Weights of a small sound classifier.
Model: 5.52M parameters, arch transformer, norm layernorm, activation geglu, layers 12, width 192.
Data: 15625 training examples, 125.3 epochs.
Rows from block 8, named by matrix and row number. Rows with one number belong to one attention dimension. Each number is 128 + 32 x the weight over the matrix's rms, rounded and kept within 0 to 255. All counts start at 0. Numbers have three digits each.
# v: attention query, key and value (stacked) (model.blocks.8.attn.qkv.weight, 576x192, the v third), inputs 0-63
# proj: attention output (model.blocks.8.attn.proj.weight, 192x192, transposed), outputs 0-63
v.8:134165116161174081151099122154144113101140148103098146162153111138096105085158155091147152140093162131150122110158180118127142131118177126084095131153148153081145138136124085126107109146167099
proj.8:105167128113143146147121108087115134113131152081072119151154156148145128111102158077154082157156154150085100136128156127115147135084124099158115144110129156160110116132118140109117093122129126
v.9:110094157141127170105167087104114160136146152137160083105123123176170192137079121172112170136144169075128157052070081177148134113103103163160116182109102151150099116130110139173122121080115096
proj.9:126088106108111134160166169115146106148105135145162125076113105131133156141098123194132079092089067143200149148160120110135112143160094110114148108146149082140150161143158111129147135172124136
v.10:150192156122151081131141070111160136130172174127116096152159146125152161125127118096137136174135184120099117080113075156135144053097109155136099130085086185127100148083146105093124065112145116
proj.10:075124123125156129125142128109126145117159138113080084115134148122112143095130155083165101121105127115109117104111150116102185137077153127124105195103133141177132117175111104168135098110136140
v.11:130124133143106127132131124131120136105142155158144114107125158156177159093094140132087134122162110097099141095112115125112102122118135116148106136066094112149081143091154140109150146098117136
proj.11:134124105095159099149145185142156101163124101084151101112118119117095162155128145121155080133092114118128123111089098118141111151115144146131124163120185097175155105170080103124158141142109147
v.12:175126142111153130151160121155110140153166194118130129102137148162146130159113094118110141148082151100145157111121112088148093115124095138174138173103091135119102139085124138100116115113134144
proj.12:104102104162142133139162182101121162140154116095127127159134127130104132091137150119115070116094097123150115134127163112104145137132121131138124153122130126136147103169116092117152128149112137
v.13:089135164152146107131131093064110139082161171157129095148152105135144150105156150129091126158152180106136137005099141149107108163083096158093128140099116144121141125111139117125124122116116080
proj.13:124130121114138145149159136111155043129096091122139098049088097151127144143066139151151070090075075149149130156113101130135111124102124113150140152164130078154145132130125126114146136174132148
v.14:104160130155155068166089071143120186071205137144133124163181182128122110125178089076153155158198175128136144106128155157143107124082114166152128157081084163085090098082092091110100138146131097
proj.14:097137131135163163108147111107109117107116130079090100095112134143090132127072170079156067126082106146101111119145127118126165122107138118122087152139115174147136129150107107140139102192138138
v.15:128191118094123103131132116120142111138138093126139135156136125090089133147109106125129112112138107155085123166143145116109120125144127168104142119146179153163163145130160130081118132138098123
proj.15:149112121145110119137095111133122129135122090151113106134075115113113115136155087169130154125147129115125141122129130147128104137151149147115156128149102100068120113131147128134121153103113124
v.16:152129194113097136117173114107098128125143165136185107092121123145143196123113118139071175110156185090077151061097092148111165093113097147132141125056056157182097141138142151141180077117120093
proj.16:085149148100128119133149173149151109165144163123147116093121106107120180130100197137128081105099126134162134110098097100128128134116115122129149156091181106167154157158110133147155112115114143
v.17:092226146175233018193091121207123148143209189094045166210182137084152078032245118000193241221106144187156118164175153117127172100133108103159102112107113179086094101112126015051047056094204131
proj.17:084139119147172128076122113131096189104149136073052118176171168123110119109157142017153125154156179130068118102121170118119179147105148139137085168092126190136126099153100105131128094093118149
v.18:172113141114087109122152135126114110158094091114125124119148119109133126157099146177099135099098119129098106176118136082145151125147152154136129147137125117172127137110118138110158143145138090
proj.18:136142159117109086154089151162133133141162144163138141148112129112142124104164127176118153143158150099141125113106099141127100107155147120124149127125174102112107124120127133151121142077138144
v.19:134165155109134070135114112182089108132107084157064168163128159101116087109183081082151085115140103182130076187185137111102151125132177084093127062141165138127124146129159105082108129085150142
proj.19:129129126130147113094089102136104147089144115118071125165131166110132096133162140074175191159150163099080117093120149129102173136092165156124088147093101163124094103135116129149127121098127125
v.20:154120129106130114136151117156095161143143161132115124151154124122150133177112115119134117091102135144106102138112091114127124057096110158166132133099066163135084156071112169137143102127095077
proj.20:112098093179145137129149154107090136092149126094121128102112127118118130103121166122182109124112087116144129112122151121087186121123147107123089175116146148151129146143138089156133092153125144
v.21:136087105096086170096162133122104102195098096101116102127102090114147134188118147162154096099098120126082156142141116089126147116144155115069147082136111119171126137166126165122148124146127122
proj.21:146141144124081112131120126157149115133156128183185127099110085091140149140135095182081159117139108122170132127117108145153100130126116140129152114135122125109140160087152149130164171103124132
v.22:165126169117092139112147091117105111146088114171113113113132122158160144145099117173093117121124143111121136111151116127105109141137146115100117115136142132167129153103137107122128126110125130
proj.22:124143154072097097158113184148194118148180134131148143156145140105160151110173142152113129117136150118151122126115114119132098128110115137134167125074157100135105134127134146116127177078111117
v.23:088120137138164104124101145176111123128139103115125146163102103116103101101162153086126113118147107141146149143130135157131205143121122112096147093142146148098148120162123132148113121153128148
proj.23:137151160128121131094116073143137093131084125133127129151167121122126123191128111070121156127161139111121135123153160146157123168092107157169128107114081140116134135076121146086139131142097134
v.24:137107077135106126118127160162150116145100120123151138128135108105116091157090158153167122119083109141150122208107113086160129150165135138146148127158186093102133144111132129123141163148133119
proj.24:161125112138136120123098146147112154132126140121142180166120112143110108141164087123114151148167131117141132130148154150105093130168128118134119110114144143099116122134150136123133120122112149
v.25:134084103145094119116191091094137126133152153142159109103117128161175166130130138157086145158125172052132159079070123159107094110126083071099129142071090119128189100109137155135136132057155130
proj.25:135130160074134119154142165120207109161103132156172097110152117158125152152104143121109116121104123131142133101066111122180096159100109144128150125181162071146168108144112132114149169146122152
v.26:122098166153138153138160109172139092131088143144181150091089103122125178107125137139093135137141140082196171122088097147148160104102119119133151143119134132113152077180120131173133116092204131
proj.26:107118160099122138129147128118211154144142124163147125177193140144136118123144114106090164116139145111123134106120138090171116145142093158114143106141099112108163115143103124112132168126088128
v.27:117116143115130099139102172118130137108176128114201164136156142099085139130142097107132142136170124149098102110103107104135132142124107164161123150122119156133106143131116157118154134168076125
proj.27:128110135177157120091123101148079106114076135125128129113067105132102117142131127140145114109115084123139140160172128115112139144175141114144106142160121136127129146134112094141127101165127161
v.28:131150137168176101170101123127150141137129175156113123142158125175143119099138126097117177166132147117166124111112116131155112159111086122151136156115109131072099116115134105143129124107123149
proj.28:104122130118184134112143143113126136114122137061099137156159157153117112125121163051160082141117150142096133122135136124114129131113146107142095139110142151150124111168106110110109091139129128
v.29:089086192136162143126112162186113141113129131098159134119130149156171181129141137136099171137145126096144188093127114112145126142091091095163157164115140132107087094115153139139115162123092132
proj.29:126107136093179137129164176139118153155133111095153135124092118124077152171112099127077059135082098119117148101152137139140116117123121168143125138097134119117130112169109118120188092189092177
v.30:102147163126093186089157111058105119116107121151217132078086130163158201091105109165068100146217107089102169060064116251118122100132100088130116148079184124192190120158152148136122117080135152
proj.30:120104160072113124126134133159174093151096128196149112083116129125138142160113126166107165070100114139172149135133089113167107165139097147089170087154132077128139136136140133144122161130116112
v.31:153124080115078190080112119074134128126075086122135120083081115153106115141088119179100054106140068132131193163116118124138130133173144139109134123126201087157192144190145139159139149179098160
proj.31:162123132128101128138118128146152103135087118184185149118120114130150110147129072192100157108135106138168149150155111144147082159173097135105153089176123099086142146097153132115120191135136113
v.32:101102126122102152086166135152120120160084119167082130120087116105131138116095134140090095082106081127179133148126101163110160125137122130124143121141165104141144083113153127138111140072164142
proj.32:151112135088112135133121151136164135123135111157151152151170156122155124128161119117135209120146142106157147102105136125143132132139111143086149095120123082102129134141146132111115168099100114
v.33:172025123152000200106208099089142142079111148155216037037052024126071224255000174255053141066101130069142098093044125087164000152075140250160162182182047100206111059073110249248255216182036053
proj.33:190134134146102146160155130121149086181119121146207159115112076152153143131107106206092086125121103143178143149108108135163102108172090105132166093160142082113150153093152144101123149152127129
v.34:135053075092053196085161171092138135149071088160224123086064084130102138208050120228087068063118075095128154176095157123114103162165101146146165135160167059161163130146130255185214185142074112
proj.34:176131127149098129134134140146125107154102114166204174141123081132137127153123105200085140119145106139174154156125116149156095131188094134115163078159142091082133152080154150115132158152124114
v.35:117109157087149128109113159177113101178065138124103184141117164110129104115164107079137114103147087126146101154161105126127161142174140068112140060133165124108128146156161090123091122114133172
proj.35:100131144111136101099095111154111157105153132148078135183172179100128104118160130054134205153155172102092119095133148131109136136092155166139112146095103162116095089119114138144117123092110119
v.36:105159202093126125134170091095095130127173163154192139125142158172195185132114085119084137155148165083123155035068114181095065098157049118161153123076120140120131089041166137121120118087110179
proj.36:105104122104131113142181179112184101158114092124132091106110105106103160133122155128145095093066081110152128111100140113135143153097136169124141163151130069148143097184112100129162151172095147
v.37:145193169133180058179087132150131129123119175116050158169160152098135103062212150034163167155101126138144076128188146112121179126122136110105096103111135149079119142169155051087099090082163159
proj.37:091145123126161121111127119117113158107159127081058102151138166117126129111144146048154115152135173123076111110116147125098155129068150134150105171085117172160115108146099120130120082094126126
v.38:137103138110093112130115114110142147093140123129123102126148135123111166153105128148127142086164161124094099093110120137113125100074160157098108128112097168143107135111118168143160135137119090
proj.38:153137131130135151123140145129127086147105145127160131063105089127128145138094146180137074111082074136161131135126117127136152122134117103124120149127150107150140186106153122132130106166133136
v.39:084099159138112134129133145113114150144106142192102121119079128148138123159176092135092128122185089084110120123113105120147086130119110146132147100059072116152090120143084168151138109122135151
proj.39:116127184139152151061146120180137129120129129135146128116150143092171130118133139088097185095105129124151142110133104116159128143143107122097126108134108150126175134091122109135115156126132102
v.40:137087140135123239087183186112112102165075133150170175039032128189228157160055144194073055126085079034168150128066081149125122114163086089144127126118193068151222147157146209174134136077129190
proj.40:142091120121102119158118159122166142136114110178175133165128118105141127130157075180094177118148118124166138118131132130140091162167087153115161075160137067094138111123139128117134185112112118
v.41:140146068134155156156131108201126126186142103148083122142091110131144076113159127161159147116076132179108135233180125094153150111131170175128173065144096150163077119177089119061137109128156134
proj.41:123111132178126123108101110103080186096174123080089149172132131113133126115155138089136135166182185112126118083164146125103114142129175127134079122111110214101115135124137118128133136088120095
v.42:121081128182141173097137082189120139187097121138070153135089062155159108163123130162155150117068124116209145185105085121153165159134152157141149144149101125105136097129068126148109143089205089
proj.42:119090120154107145127121126123114154086135138147135174162159145136164101129153123140111141137156130117153143116190141133122100130165093115110104065121114153098116149094170116106119159129129092
v.43:108093139131118152100166158130123111140137105139171098092099116148154162150114108168097108119162107109112174109105119112125094142130096122124148123118117107159133090120131160131125151113076142
proj.43:143117128122112115165140144134158132153124088175181123122101114087130156127141076205096138114129089122163133149144123123152101121168117160123167122156130087096157127141140117143155166134115152
v.44:095143128187156108170093097165116188104184139137057131184197108115109076095143153100171192131149108173131075154134102141155126142086126178143113126080075169103038155130073091125116131119171073
proj.44:086127123183153150096139120122070142086144154066082138099142152131139125111089179074167108130124154141135098115162119112095137118102156092122089152104125210178138152103132104137110067144153106
v.45:113160147154213076181103091158152143145169175110084130204188142140103103086186132055130191162131154134159112101152124141157155124127116125113117156105088166061108116124113055107062113101159117
proj.45:083139129119160136103126118104108154100133151075052112135161179141133124106118168042164105142119164150083107121143146111109151133078152108149095151105121179161111115150110118138113077119140125
v.46:089127189157227090172078111201115175129187161144013147193161210145214062110239096021190208189158125163139100158194131113143126138115124108162096115063085167099048087108080061093050126099185150
proj.46:079100102164167137112122126134065182068155122085054119145104187098124117112137138068153121151141127113108115104189145121076142141141154129129062138131101204131122106156118086139141109145134134
v.47:099090179159165172144136171128132136128134187152148112109124140140135127146134130117098147129151090119146112095120084126140088149101074142172148140086097106131080117110118144157145144095124168
proj.47:094113117145160129148171167116147122142165109090150145113111144122115141104117130084128093110114122111158109113157114107117102113135119128131120129116133161155186105173085094135135117139118127
v.48:147082121144131148153159109186117138137133193122135109124132100111156129149089133162150149101096148115126128106121084101162134086112118153152153158088057125132052132123081173141141111110161092
proj.48:090116131138165152118159162107131146120170135106127146117138126138129142100102170078116091107092109125150112099138144109104139129098129105120080166129143184166158140161126091148148108158100123
v.49:157150174123120118122104112121107163111102148105124149138156133144085151120100120111102130098142111160135111119144084137110189116118114143142147140123133162129089167093158112144164121132117110
proj.49:128117113128151109136139137128105114101131160066116162109128149146121111124113152089182093135122128088126134096118129119089165113149139101121094161078161133147140138154117109132104064142138120
v.50:134096087136140069152113153179171140124153124116092140160156125089091111120148117102163142115130129161128096137137155082108094136122111130143118128169118133078107110116129163101151174136096118
proj.50:153134103167174150081131110103079144139095108065105149154126111146079101133121114082164084152108115138085112134125183141116170115130184097136064166116104163109125123135114104127141070161114134
v.51:074186138116188067116073147154129125176100095110032185196154202140162060058242106034170132157160121168131129162206136147102199164174140015067135060132190130088144151167143048055058099079184183
proj.51:081122130110141108096091106141099168081140126126057111151140179097120104124147128056141178134145159113078113106155142119100139145087154153133104148113101174124103098145110119143124117100128120
v.52:117141129121096177094187101096122128180100132150110128114075110178157144156082116157095100118084097099152171125103080155124132091147109125121141145114157111158145127120142112146094109078168142
proj.52:106103155091101113147109172141150145130151151168135154137149172109157127118159135130105195110155154113171139085127131132122111148110100148097173101121129096106134136151165145125137164080110119
v.53:131091131143124119128150080165107118169127154182107142147076116111136117115191127136109114120137152068159147127135132131133152105115163122131138119089109132148100134156076130100111112100176105
proj.53:135139190109134145099132141145170116120138125145140143148161138147156128134088198071120164122127166112163133092103105123184125154099112125114100101134095150103165129117122144141122178143101086
v.54:067140157106142106135104138147103139120200130146129134155163110125096090102204121094141173161151117158108117063176142107116108168135100137139163130147094140154109119116099107097108124102077107
proj.54:111157122166137146093135086135082112096144114094096137123081148108123116136125142091137119127128159125092118149154152128099162094100148127161121147117084183117125117137119135126143088125134136
v.55:076106101139129185128138161131159132123119117126125139094117116127089107116101148114144124125114096139182132141129120147150140150126123141126115133140154101123140090148108117155107127128167140
proj.55:123119142143104167112133086113126136121144121172130139150177149135153104115146108108097187131147148120127128143149143132132131114163095126114138100143084145099120139099150130101095143108129096
v.56:083144145140153135135141118118131104105176150166186128136138132156151159103075104173082123152129148115118132093095128171110074136094083132187129196118123142145116127090139176109136120100117114
proj.56:129090123107153128139174162113136088145094116106135117073111105168102143155106157139157090092079090136155136126130106111138132149143135104110133128153170089146150130183111094127126123180123139
v.57:143169167076152123145145075123152125171125112129131129126134128137134157107122115104121149160167152122113148115124127148160136105140118130138152144120109165129148108153172101088098088108105164
proj.57:102110128108129124067132110148136132133139137131084092134142123140100121154131135093151099125092179136124143093114122123138154163089170146124113150116110117121098142113124127145130113138148114
v.58:137109149160129153149127132178130099140143127128168161128099135128118135128128154138120149125131121105155127155139130129135130112123134165165136109134108113143126127165103118161124122104164110
proj.58:112165147097129120128137132113158159130176161115123146156178162145129138129110138074098137152152189122126123085133130088144088115109121130123130089090116176133152112140107152102125134116094115
v.59:125138183136154103154123149126163131085141151143139169132128151148129135099134148097103139132139144089147105068130141126128139122086099134133090114110129142089124142118139119146118113134131153
proj.59:086149133105158140127141127108131143137151135102087093141162151128124134110123155080140112144121144148092109135116142104118129136096123128145147156095133126169110107132103134108109085122132127
v.60:172124132117107087133135066118106137103112125062115112146173125111108154156115136140125118131135172147075094105175121109141137076109179117088131119114081157150111152146138132105132091176107113
proj.60:092140145117116127128117102134129128112163140130106084101123121113121145111117139108135105152111148118101115115084118136132170109088161131144126190114134141166145125122118142148138108096148139
v.61:110196150098123083086159052131101127140154085144105103182131092121094135105184068135143172135128186185112133103139150156124172121134156138094108091137100178182124103132074092076113076094162089
proj.61:128123126151102137076099090146094118083126123156098121126101134113146112156133155140142145109145135120126129142154150129109178151116118131107121119121081163096103170110167142135137142123132105
v.62:179173131155108126144124074125098117114126127121159097107165113109144151116108140165155123164089171125116179152119091143139149110124151117123144150118160146136149163142160121109123130121156122
proj.62:117140162079129101161140138124189142150136118155143105140091098133112151150146092147085096103122134137129120107077124134150100125075133156142150157137146101154143112151118129143180132100138161
v.63:148123180146119164149171183104151142086078137146103120096076165173162154120081175162094111128105118094149086101091124141124134136096113095136083114128140105136126121154139152163160142104185144
proj.63:106121111106114129157130174142159187177178151133133141170191146127138130074160126137098163131144152126130125127111137112109117123124092122114172132100176098154138116128121131112122124097112128
v.64:181149119076116131175132128113164147144116098111174160128107185205135127150054110104089096116084128134100167192133201119113102131120141135182121127164201103074182144119149090128124127175094157
proj.64:152105120191113098126148084118130119106186120102147175150199152122144111127141116106068214153167168114176124148150122160123106148096076133136143111048108153091111151055181147061069107124119107
v.65:178113129094147164144100139164126155115117099083105164128128178185152092163118149096150135122089120176119124162151186089119099144139126138144128115174172108069113148126166085140071141176144152
proj.65:120138144152117111129149145140136114131140157134179133144154136136106111122097143143115128151172156102176129167167105150091080115155054131161131115132089104137087106112150164112140106123114121
v.66:080083138167082099053114073150085166115072244175097095123159025051102134202163133133156192133150102090212110035091087154199107144143107124056134150072054118165073107084083102190160147126107118
proj.66:098160163097169165124106129133110196113115142089097114136128133142148163073178130021179056079079147152088167081099126122159196100122188090107089144180153186129141146204116095156098123121134174
v.67:140116124133086155079105144113170154122053188174156111062121151158165108135078120151074140115146141125140178136102121148144078127147096110166121126103146070122135123148126140149119137143115116
proj.67:119140123150157102118128113163125163051216141092119168148126166108155127133164094046134173149177125103097133116170149095109093088118132136127130156075097166107120132153105116117089118137126166
v.68:092126136136168122150106122143155114104111143156112123128105153175160144147138192132131142161123101104156114087158116146117144174124127105114124107133129126143144107180113061162093132150117100
proj.68:192147105173112136086155137154088128110151143138159164148107131120122086191137098174107097139153076095190113108140127132157098121157085132125118110152102087101110150079128142097143132175111139
v.69:133106135115155161197145165104181070138173043114131141110087160241153154060091142146130069106106148102098133150170112047088155131060159148150143136186139105108144186153178196093160116158096153
proj.69:133122095156080091124158120080112049136138152149150147135108096113084116177095090212106154155134136120144088192184136137118081181157073175139202122124068070133092094065145152086170139126090090
v.70:119158102135108136099114167137118115136105163162136084089167105114169122087110138166146128124106149102156159113125122165094154143169089048113155117130117110167203127116120134094124145049146110
proj.70:109133120124138105136116130131130160064168078134078084108107152121135146135160122103168187126125091113094104098138159085112132125104180137098100147118115142134119111171100086157136134113144161
v.71:147130147201031169040102091080116166141095228211182095096133100081102131190088124167066153144158099065217152081070072189200090145185087133124141178103100079154099125088070061206146181148130093
proj.71:100153113118179133139124097128120194055183119113156206197157178100191133066175035000084164100203107120098151096136137125125092092139134104134128144118105219124168147129123058080012114130122134
v.72:087123120137175080161174074154087125141159094077082158222130116129101139132197130085178178167161122148085081131151148128150174139075156130095139119130118203125057115124143131109120096132161110
proj.72:156111145119116168114133140119120104212050120123144113129139075164106117126099165187125053117082145154182140118072098167165172134147112118133127100172168070102148129104143170144162128144120093
v.73:142080139118164079202138086157129178091148054065064164197101145155072135188147118069145155136151137139104076129189185077156151139110173203123134131144128178093036111122144114140143109205133145
proj.73:156118139120111157113137126115133097209079144118174153135141091155123115124095148165101082124121158157157140137089095170150141126157070112150157093145147097116144137087155169106131113138121085
v.74:087143125131117122125114153154120102119086159156140130152166085096111098120120154143142128132166120119148123110117129185132164153153067093109111167088120123165129120117122092134103125115159096
proj.74:160153140118172129112129150137109190114111061094098124123129156143158149099150135067142118081095124128114164075098120118143189078135188096098081110130165150118164113190095097161109110151150172
v.75:137156102113085131129137124104116124105116115163183083117141123168157138121058137164079086094117144142104178188108120142079145092150124127167116139148127092158214173128139159075154122139093147
proj.75:093129114137143077150114123128113124063184113120061119119126160095131145143147125106145194158117112099082130136156157093099120147107164144119135172108075146126107091150114101123113137100126149
v.76:162149077095107118147148080094136140122140108121160144140127154160100126160090110089091149143130133127125119184100145101109129115137179152153110117109187128116152158102101105149128102142142149
proj.76:130118116133112085119105131156137128099164189157149192152180163105137105160128164123090144165133156096147133147172136162071094147107087136132133166082063153098096151090171161094104132130106090
v.77:205111084133132167137118085105129164103118048071077159118135148170138113141055165114148090127067115120145102170131136123128139136123164124147040106169151120111139190090125082141116143187096175
proj.77:114128125098097065182122136091144103091164201151168172140172186092119132158093117158116149146127131091120096193153155143086030146102049146159172136128036118152105120111185148053124114141104103
v.78:167061140127201114189126091161217201031188065040074186212072164163061122231136133075129172141121099131097072123177236046171129126047169227153092148116099205065011096144142114171150121255085128
proj.78:158133141123116159108158122107133094206078158111187152137129092150119113128090134156097071117118157156154144143105099166154131115154061101145163085132140094117129135079159175090119105148113095
v.79:096152195150124155163112198121133153141162167117192125076062178174190178154125189158100137160095114052169145043082127137130134160149115088163171152158141108128159081179107089162073163136134102
proj.79:187150094196127119091170090111057150105155089091145147160109108129134119126131041138084179143218096116164144111131145137134088122159092124114158104108107118112087149079118088089058117137112130
v.80:127135198136115140073102163135097121155148185153162113118134120138140150135154120123153126158144134124125144085130141129159113121133112135108136129122137134136116122141107159134124137132106134
proj.80:130116100146144154128134120098141161113141089117126125133135105150139136107167122076127127127154107140114147111101116125147131125123163125112120110144146192115156125109085073141067153129140107
v.81:159081106153118190095081105098169162122060138148093119114158103136136088121100151131128152103113136116203121108116152143144117144116095097131086136115097078106097133091093091178120129160095132
proj.81:099138153087143095162110146119160152068178205161166224174156214091156117164130087026128108127145156089080088136187143118099033106091079129138119125119079196150156116133163141071098105162119126
v.82:069122174154152103132114142164115109132171144167121099139137104066143140121195140145167140156151105161116100108130104108132128161126087123125124139100039153184085113098120131099101147097205096
proj.82:128136138125122158073113157139130167165078106120090041086094091127100147118122165183160043114100111148114150098116106108129181087170160106105085132161186078137136105168083136186173146120138155
v.83:114158087138100065116159109113054121116136130152122141175137088071077093116166083154148131138135161140094108156153130143086168153147103141120116129121182175190127140065123145104126111034179088
proj.83:159106129108159132141105147164106138144109086086058070099106120144122137136128202123204123144092123118148141106113113128113195108126214118110074145145152105101156127189077108206166142122136140
v.84:116114139138116122114130115149137137139101156156143104147133091133156112133115160154117159095141126118156110128131142128092147136137112102119127148083081086142134108106105136148136126103128117
proj.84:120120159120146120142117122134127142092108135110115143143095175118148149157119120063146126093108153104073114100133129135135112126113157125113110134170111181164175101146126127152103107143166147
v.85:108122131131118119168144140073107138116142131110131130130107132158149143145076134149133103132098147061132120105123095130131155150101141099140150139155170128140103108120133106119153115120164129
proj.85:181159076124157119138164099081068118148126104103153161168135091146138138149133063103083180155146116164160137132106122130162110134178122141175208109162067107102125140111118076095125100118098112
v.86:104174143140157066142181137125062147144180121108151163166178112059108091129157124139123128177111151143101143131134124181142162116141079132139127131088144193126151117132105113083097144079172098
proj.86:175140086127136164130120139179095183189093074065130102081091103135126131090127170197099125120148075163184160110039134167133152046149165109146122135122219115122162175173122111188138130119107111
v.87:150081165130118176137085138132189170074080137111135111096109127185158138178056161126094111105084111073186178137114142126152125116121145079149106152130152059065139094171145085171100186219090130
proj.87:155199125188119119123156099110096162082179167111184203192114175097152128138122051065095136127192159095143103110168144151155081107146051139122165116123087161094113144093152115060084105151102155
v.88:172128188113094166156096155116156127141116122145161110098129151193210115095081158178100124092109156139098149176104178109094111089129070120173103127120101099092140145135152177080112112166084143
proj.88:068119118132141077137118120143150109092198130135124134114148154091136148125112126118104194149178139114057123148166147106087062109106095154136175138070103162178114081139134148092088122110133124
v.89:142155140167184139137102126174151117156138159111124117144121159062181112126101117066141122197116120143150179138138112154132127135174138111193128181141133154089159057139129108100077125110173109
proj.89:158110121178108131123131110146162174109124087114108101121132141113141119140102084145129159133157112097149091079082115138151128077113127112101074140100186104126128145127091136162163130143177143
v.90:072156166104197095161145141127075101156181148109169147156155124122166156102163151118151136155132133158088123088139132148120129134115061131138214151146097188138143121107182126049112123093155097
proj.90:118092125143146189114133163149096167182083044121069042070115085182131126084168175146146147126125101147154173115086095130136203129112165110131106119109201108134144076181102127193135118106133118
v.91:145152137111153120166132152105098119095167100075165187151138146159139148118088085118130114164108146138085137164104136129129125113128084119181122145176186158121160153100150140091108105108163117
proj.91:132109115140134119140129146132110119110140057114076060102147098146108137122133157157171204174124121132159156126131116114096156118136151121128125143105130072108099099153108133141155132106130108
v.92:178120162165071162088110117110165154135124127140182096086113156155142137159067147158006109114111123101169168147069096123163117133160106121187108177107130066123154118091110095159091155186143109
proj.92:142171120162135100106118109130115186057200151102135186157133187085164131127138065075096156146221124080091123107186148127094080095132093126117142166068104162113108157117133104073067128130115157
v.93:136152081107116074121134148120114140110119129124106123118125144114111117162139123173118134100135154131101141121137150119090137111144108105131131114127177156144151104121142141123148131092120104
proj.93:162131127123152151145118141141116122152112074100093071102081095151121149118140188120179168135117098153146155137124135111137177154152188126118142126152114100104126096172091082174137119113125149
v.94:117126128090178128218139174191154086129130012080095142138133148182117117104135183153195112101065137162071067173170138098085202107070207124103089072172134145122151142157135129112143124146128116
proj.94:170127135130079110116143125112108049171103150148162107105085099102069123166080158249101082107074132125172092173129145168147104159145073163119155101177113061154099143110157176098185126140117132
v.95:180119140108176183150081143127152159113084141106165146089114193186191119176061149077088106166110096109132169116099147163149106112140108081209072178126173090091186107134154062161063144195093117
proj.95:161156134220134088095158155126133188055198151111137172151191200118172122127151074107121162145157140082154112092158152116126096077101073118124087122050123132106095130070129146078081107160136158
v.96:119109065107152146141130165200127117141072134127078143113151100107113084115152152134151133093154098147136150106152151155111147107105142082078146109068090123144118154112144158135135114097101136
proj.96:142132202085134144143120200161170098128108142157122093072070168128106127171100171125218072078019138107123095115125138100154113131093167140081081111183154096143147097152101168154169143164157143
v.97:177098149125129086176148080133174145116170097126123132175115152147128133195088123134116129145115116122099077158143188074155090136075160213156131146136103136090068152087149137136180152222081129
proj.97:159139140122114153108152110122126098192102161101180159152127090135116126131096135160095081137131173160153144154105107162146134127149079128133182102139140106103124144091162171088124123136102096
v.98:140156148154126100130115121125106119127166107094127138143145180067155127119145122124142110174099145147129129137120110151142127113129121137150143130148146160102144105112163113075078156123154112
proj.98:133134115130103152131135122143153166157137097120130078104128112134129134085123118179099121124190105159147134138099117124130127071114102124132132120076195100105106152132119146127147123131104154
v.99:167096134096167171173134123139185111101118037116120117122086170231157121172074155121097098123082128139088116164142145107103121149114164126172130127185152098111127138109172101116100130182102149
proj.99:161155134152110094108150126128100088136152205125167173140130133106106104154094125183098117173133164101146113156168126143113099136160050140142166139117073085127100145095177193057160110140113123
v.100:125120100108116130106156137119137115148120109133139109122141094134053105108156087155143154092136143157106117160122182104124105109111099153106138082113146115121104157131128183129177116104072152
proj.100:094095141077153124152082151145144088145136163153150135110134128105127127106136176082138093124104132114116132143148129121108117166102163156118131108130113156143185130134139120143117150120118105
v.101:056130111125153096172135144146131099123121101146080142162107107092091127140158121144172160128154131151101068097163133117128161126115151143092147086121120145129085099162138154113165109113155112
proj.101:150128146100126176117134135135111096203058121122143096130093070159101131147102170178130073119083146172166142136090099149167181150159128128123150102185167079111146136137128166148170124137123108
v.102:169102129111129180136099140111168150119124107085120118104122153180112111150083165107133125113085100095159118115105132124167116159116141113129106095152154089060134193150124080183121180172073137
proj.102:138190108149133096132161136122093109098159194134200192177139149104118108135105064121093129127173141116174104163182147138116036113148039123165184121137077136128090144084173126055113109157098126
v.103:134176131153057110001142107115053158162043241156125134116179072074139125122126142108075193148155166099204170110080086201155150161214053103096160146105156102152131117088098081167102130069170084
proj.103:123138125129159127152099135157120207057165109106070131137145172131176148113163117030174168135150120098099148082138123113109143102094175110115079168113128187113132135188097078172107133123146154
v.104:080113191123120126097105137146093119120176189126142133116144130126155181173172147175125146175139134045142112034103081126139134091079069102103188103126097124150135134179113143120136141108104118
proj.104:130159098122131175107137125101101132167115065156150078124079054154117174100161123145107117109136064178118173104095151124145141130146156144131186125145133126138121117119082063134099160119106133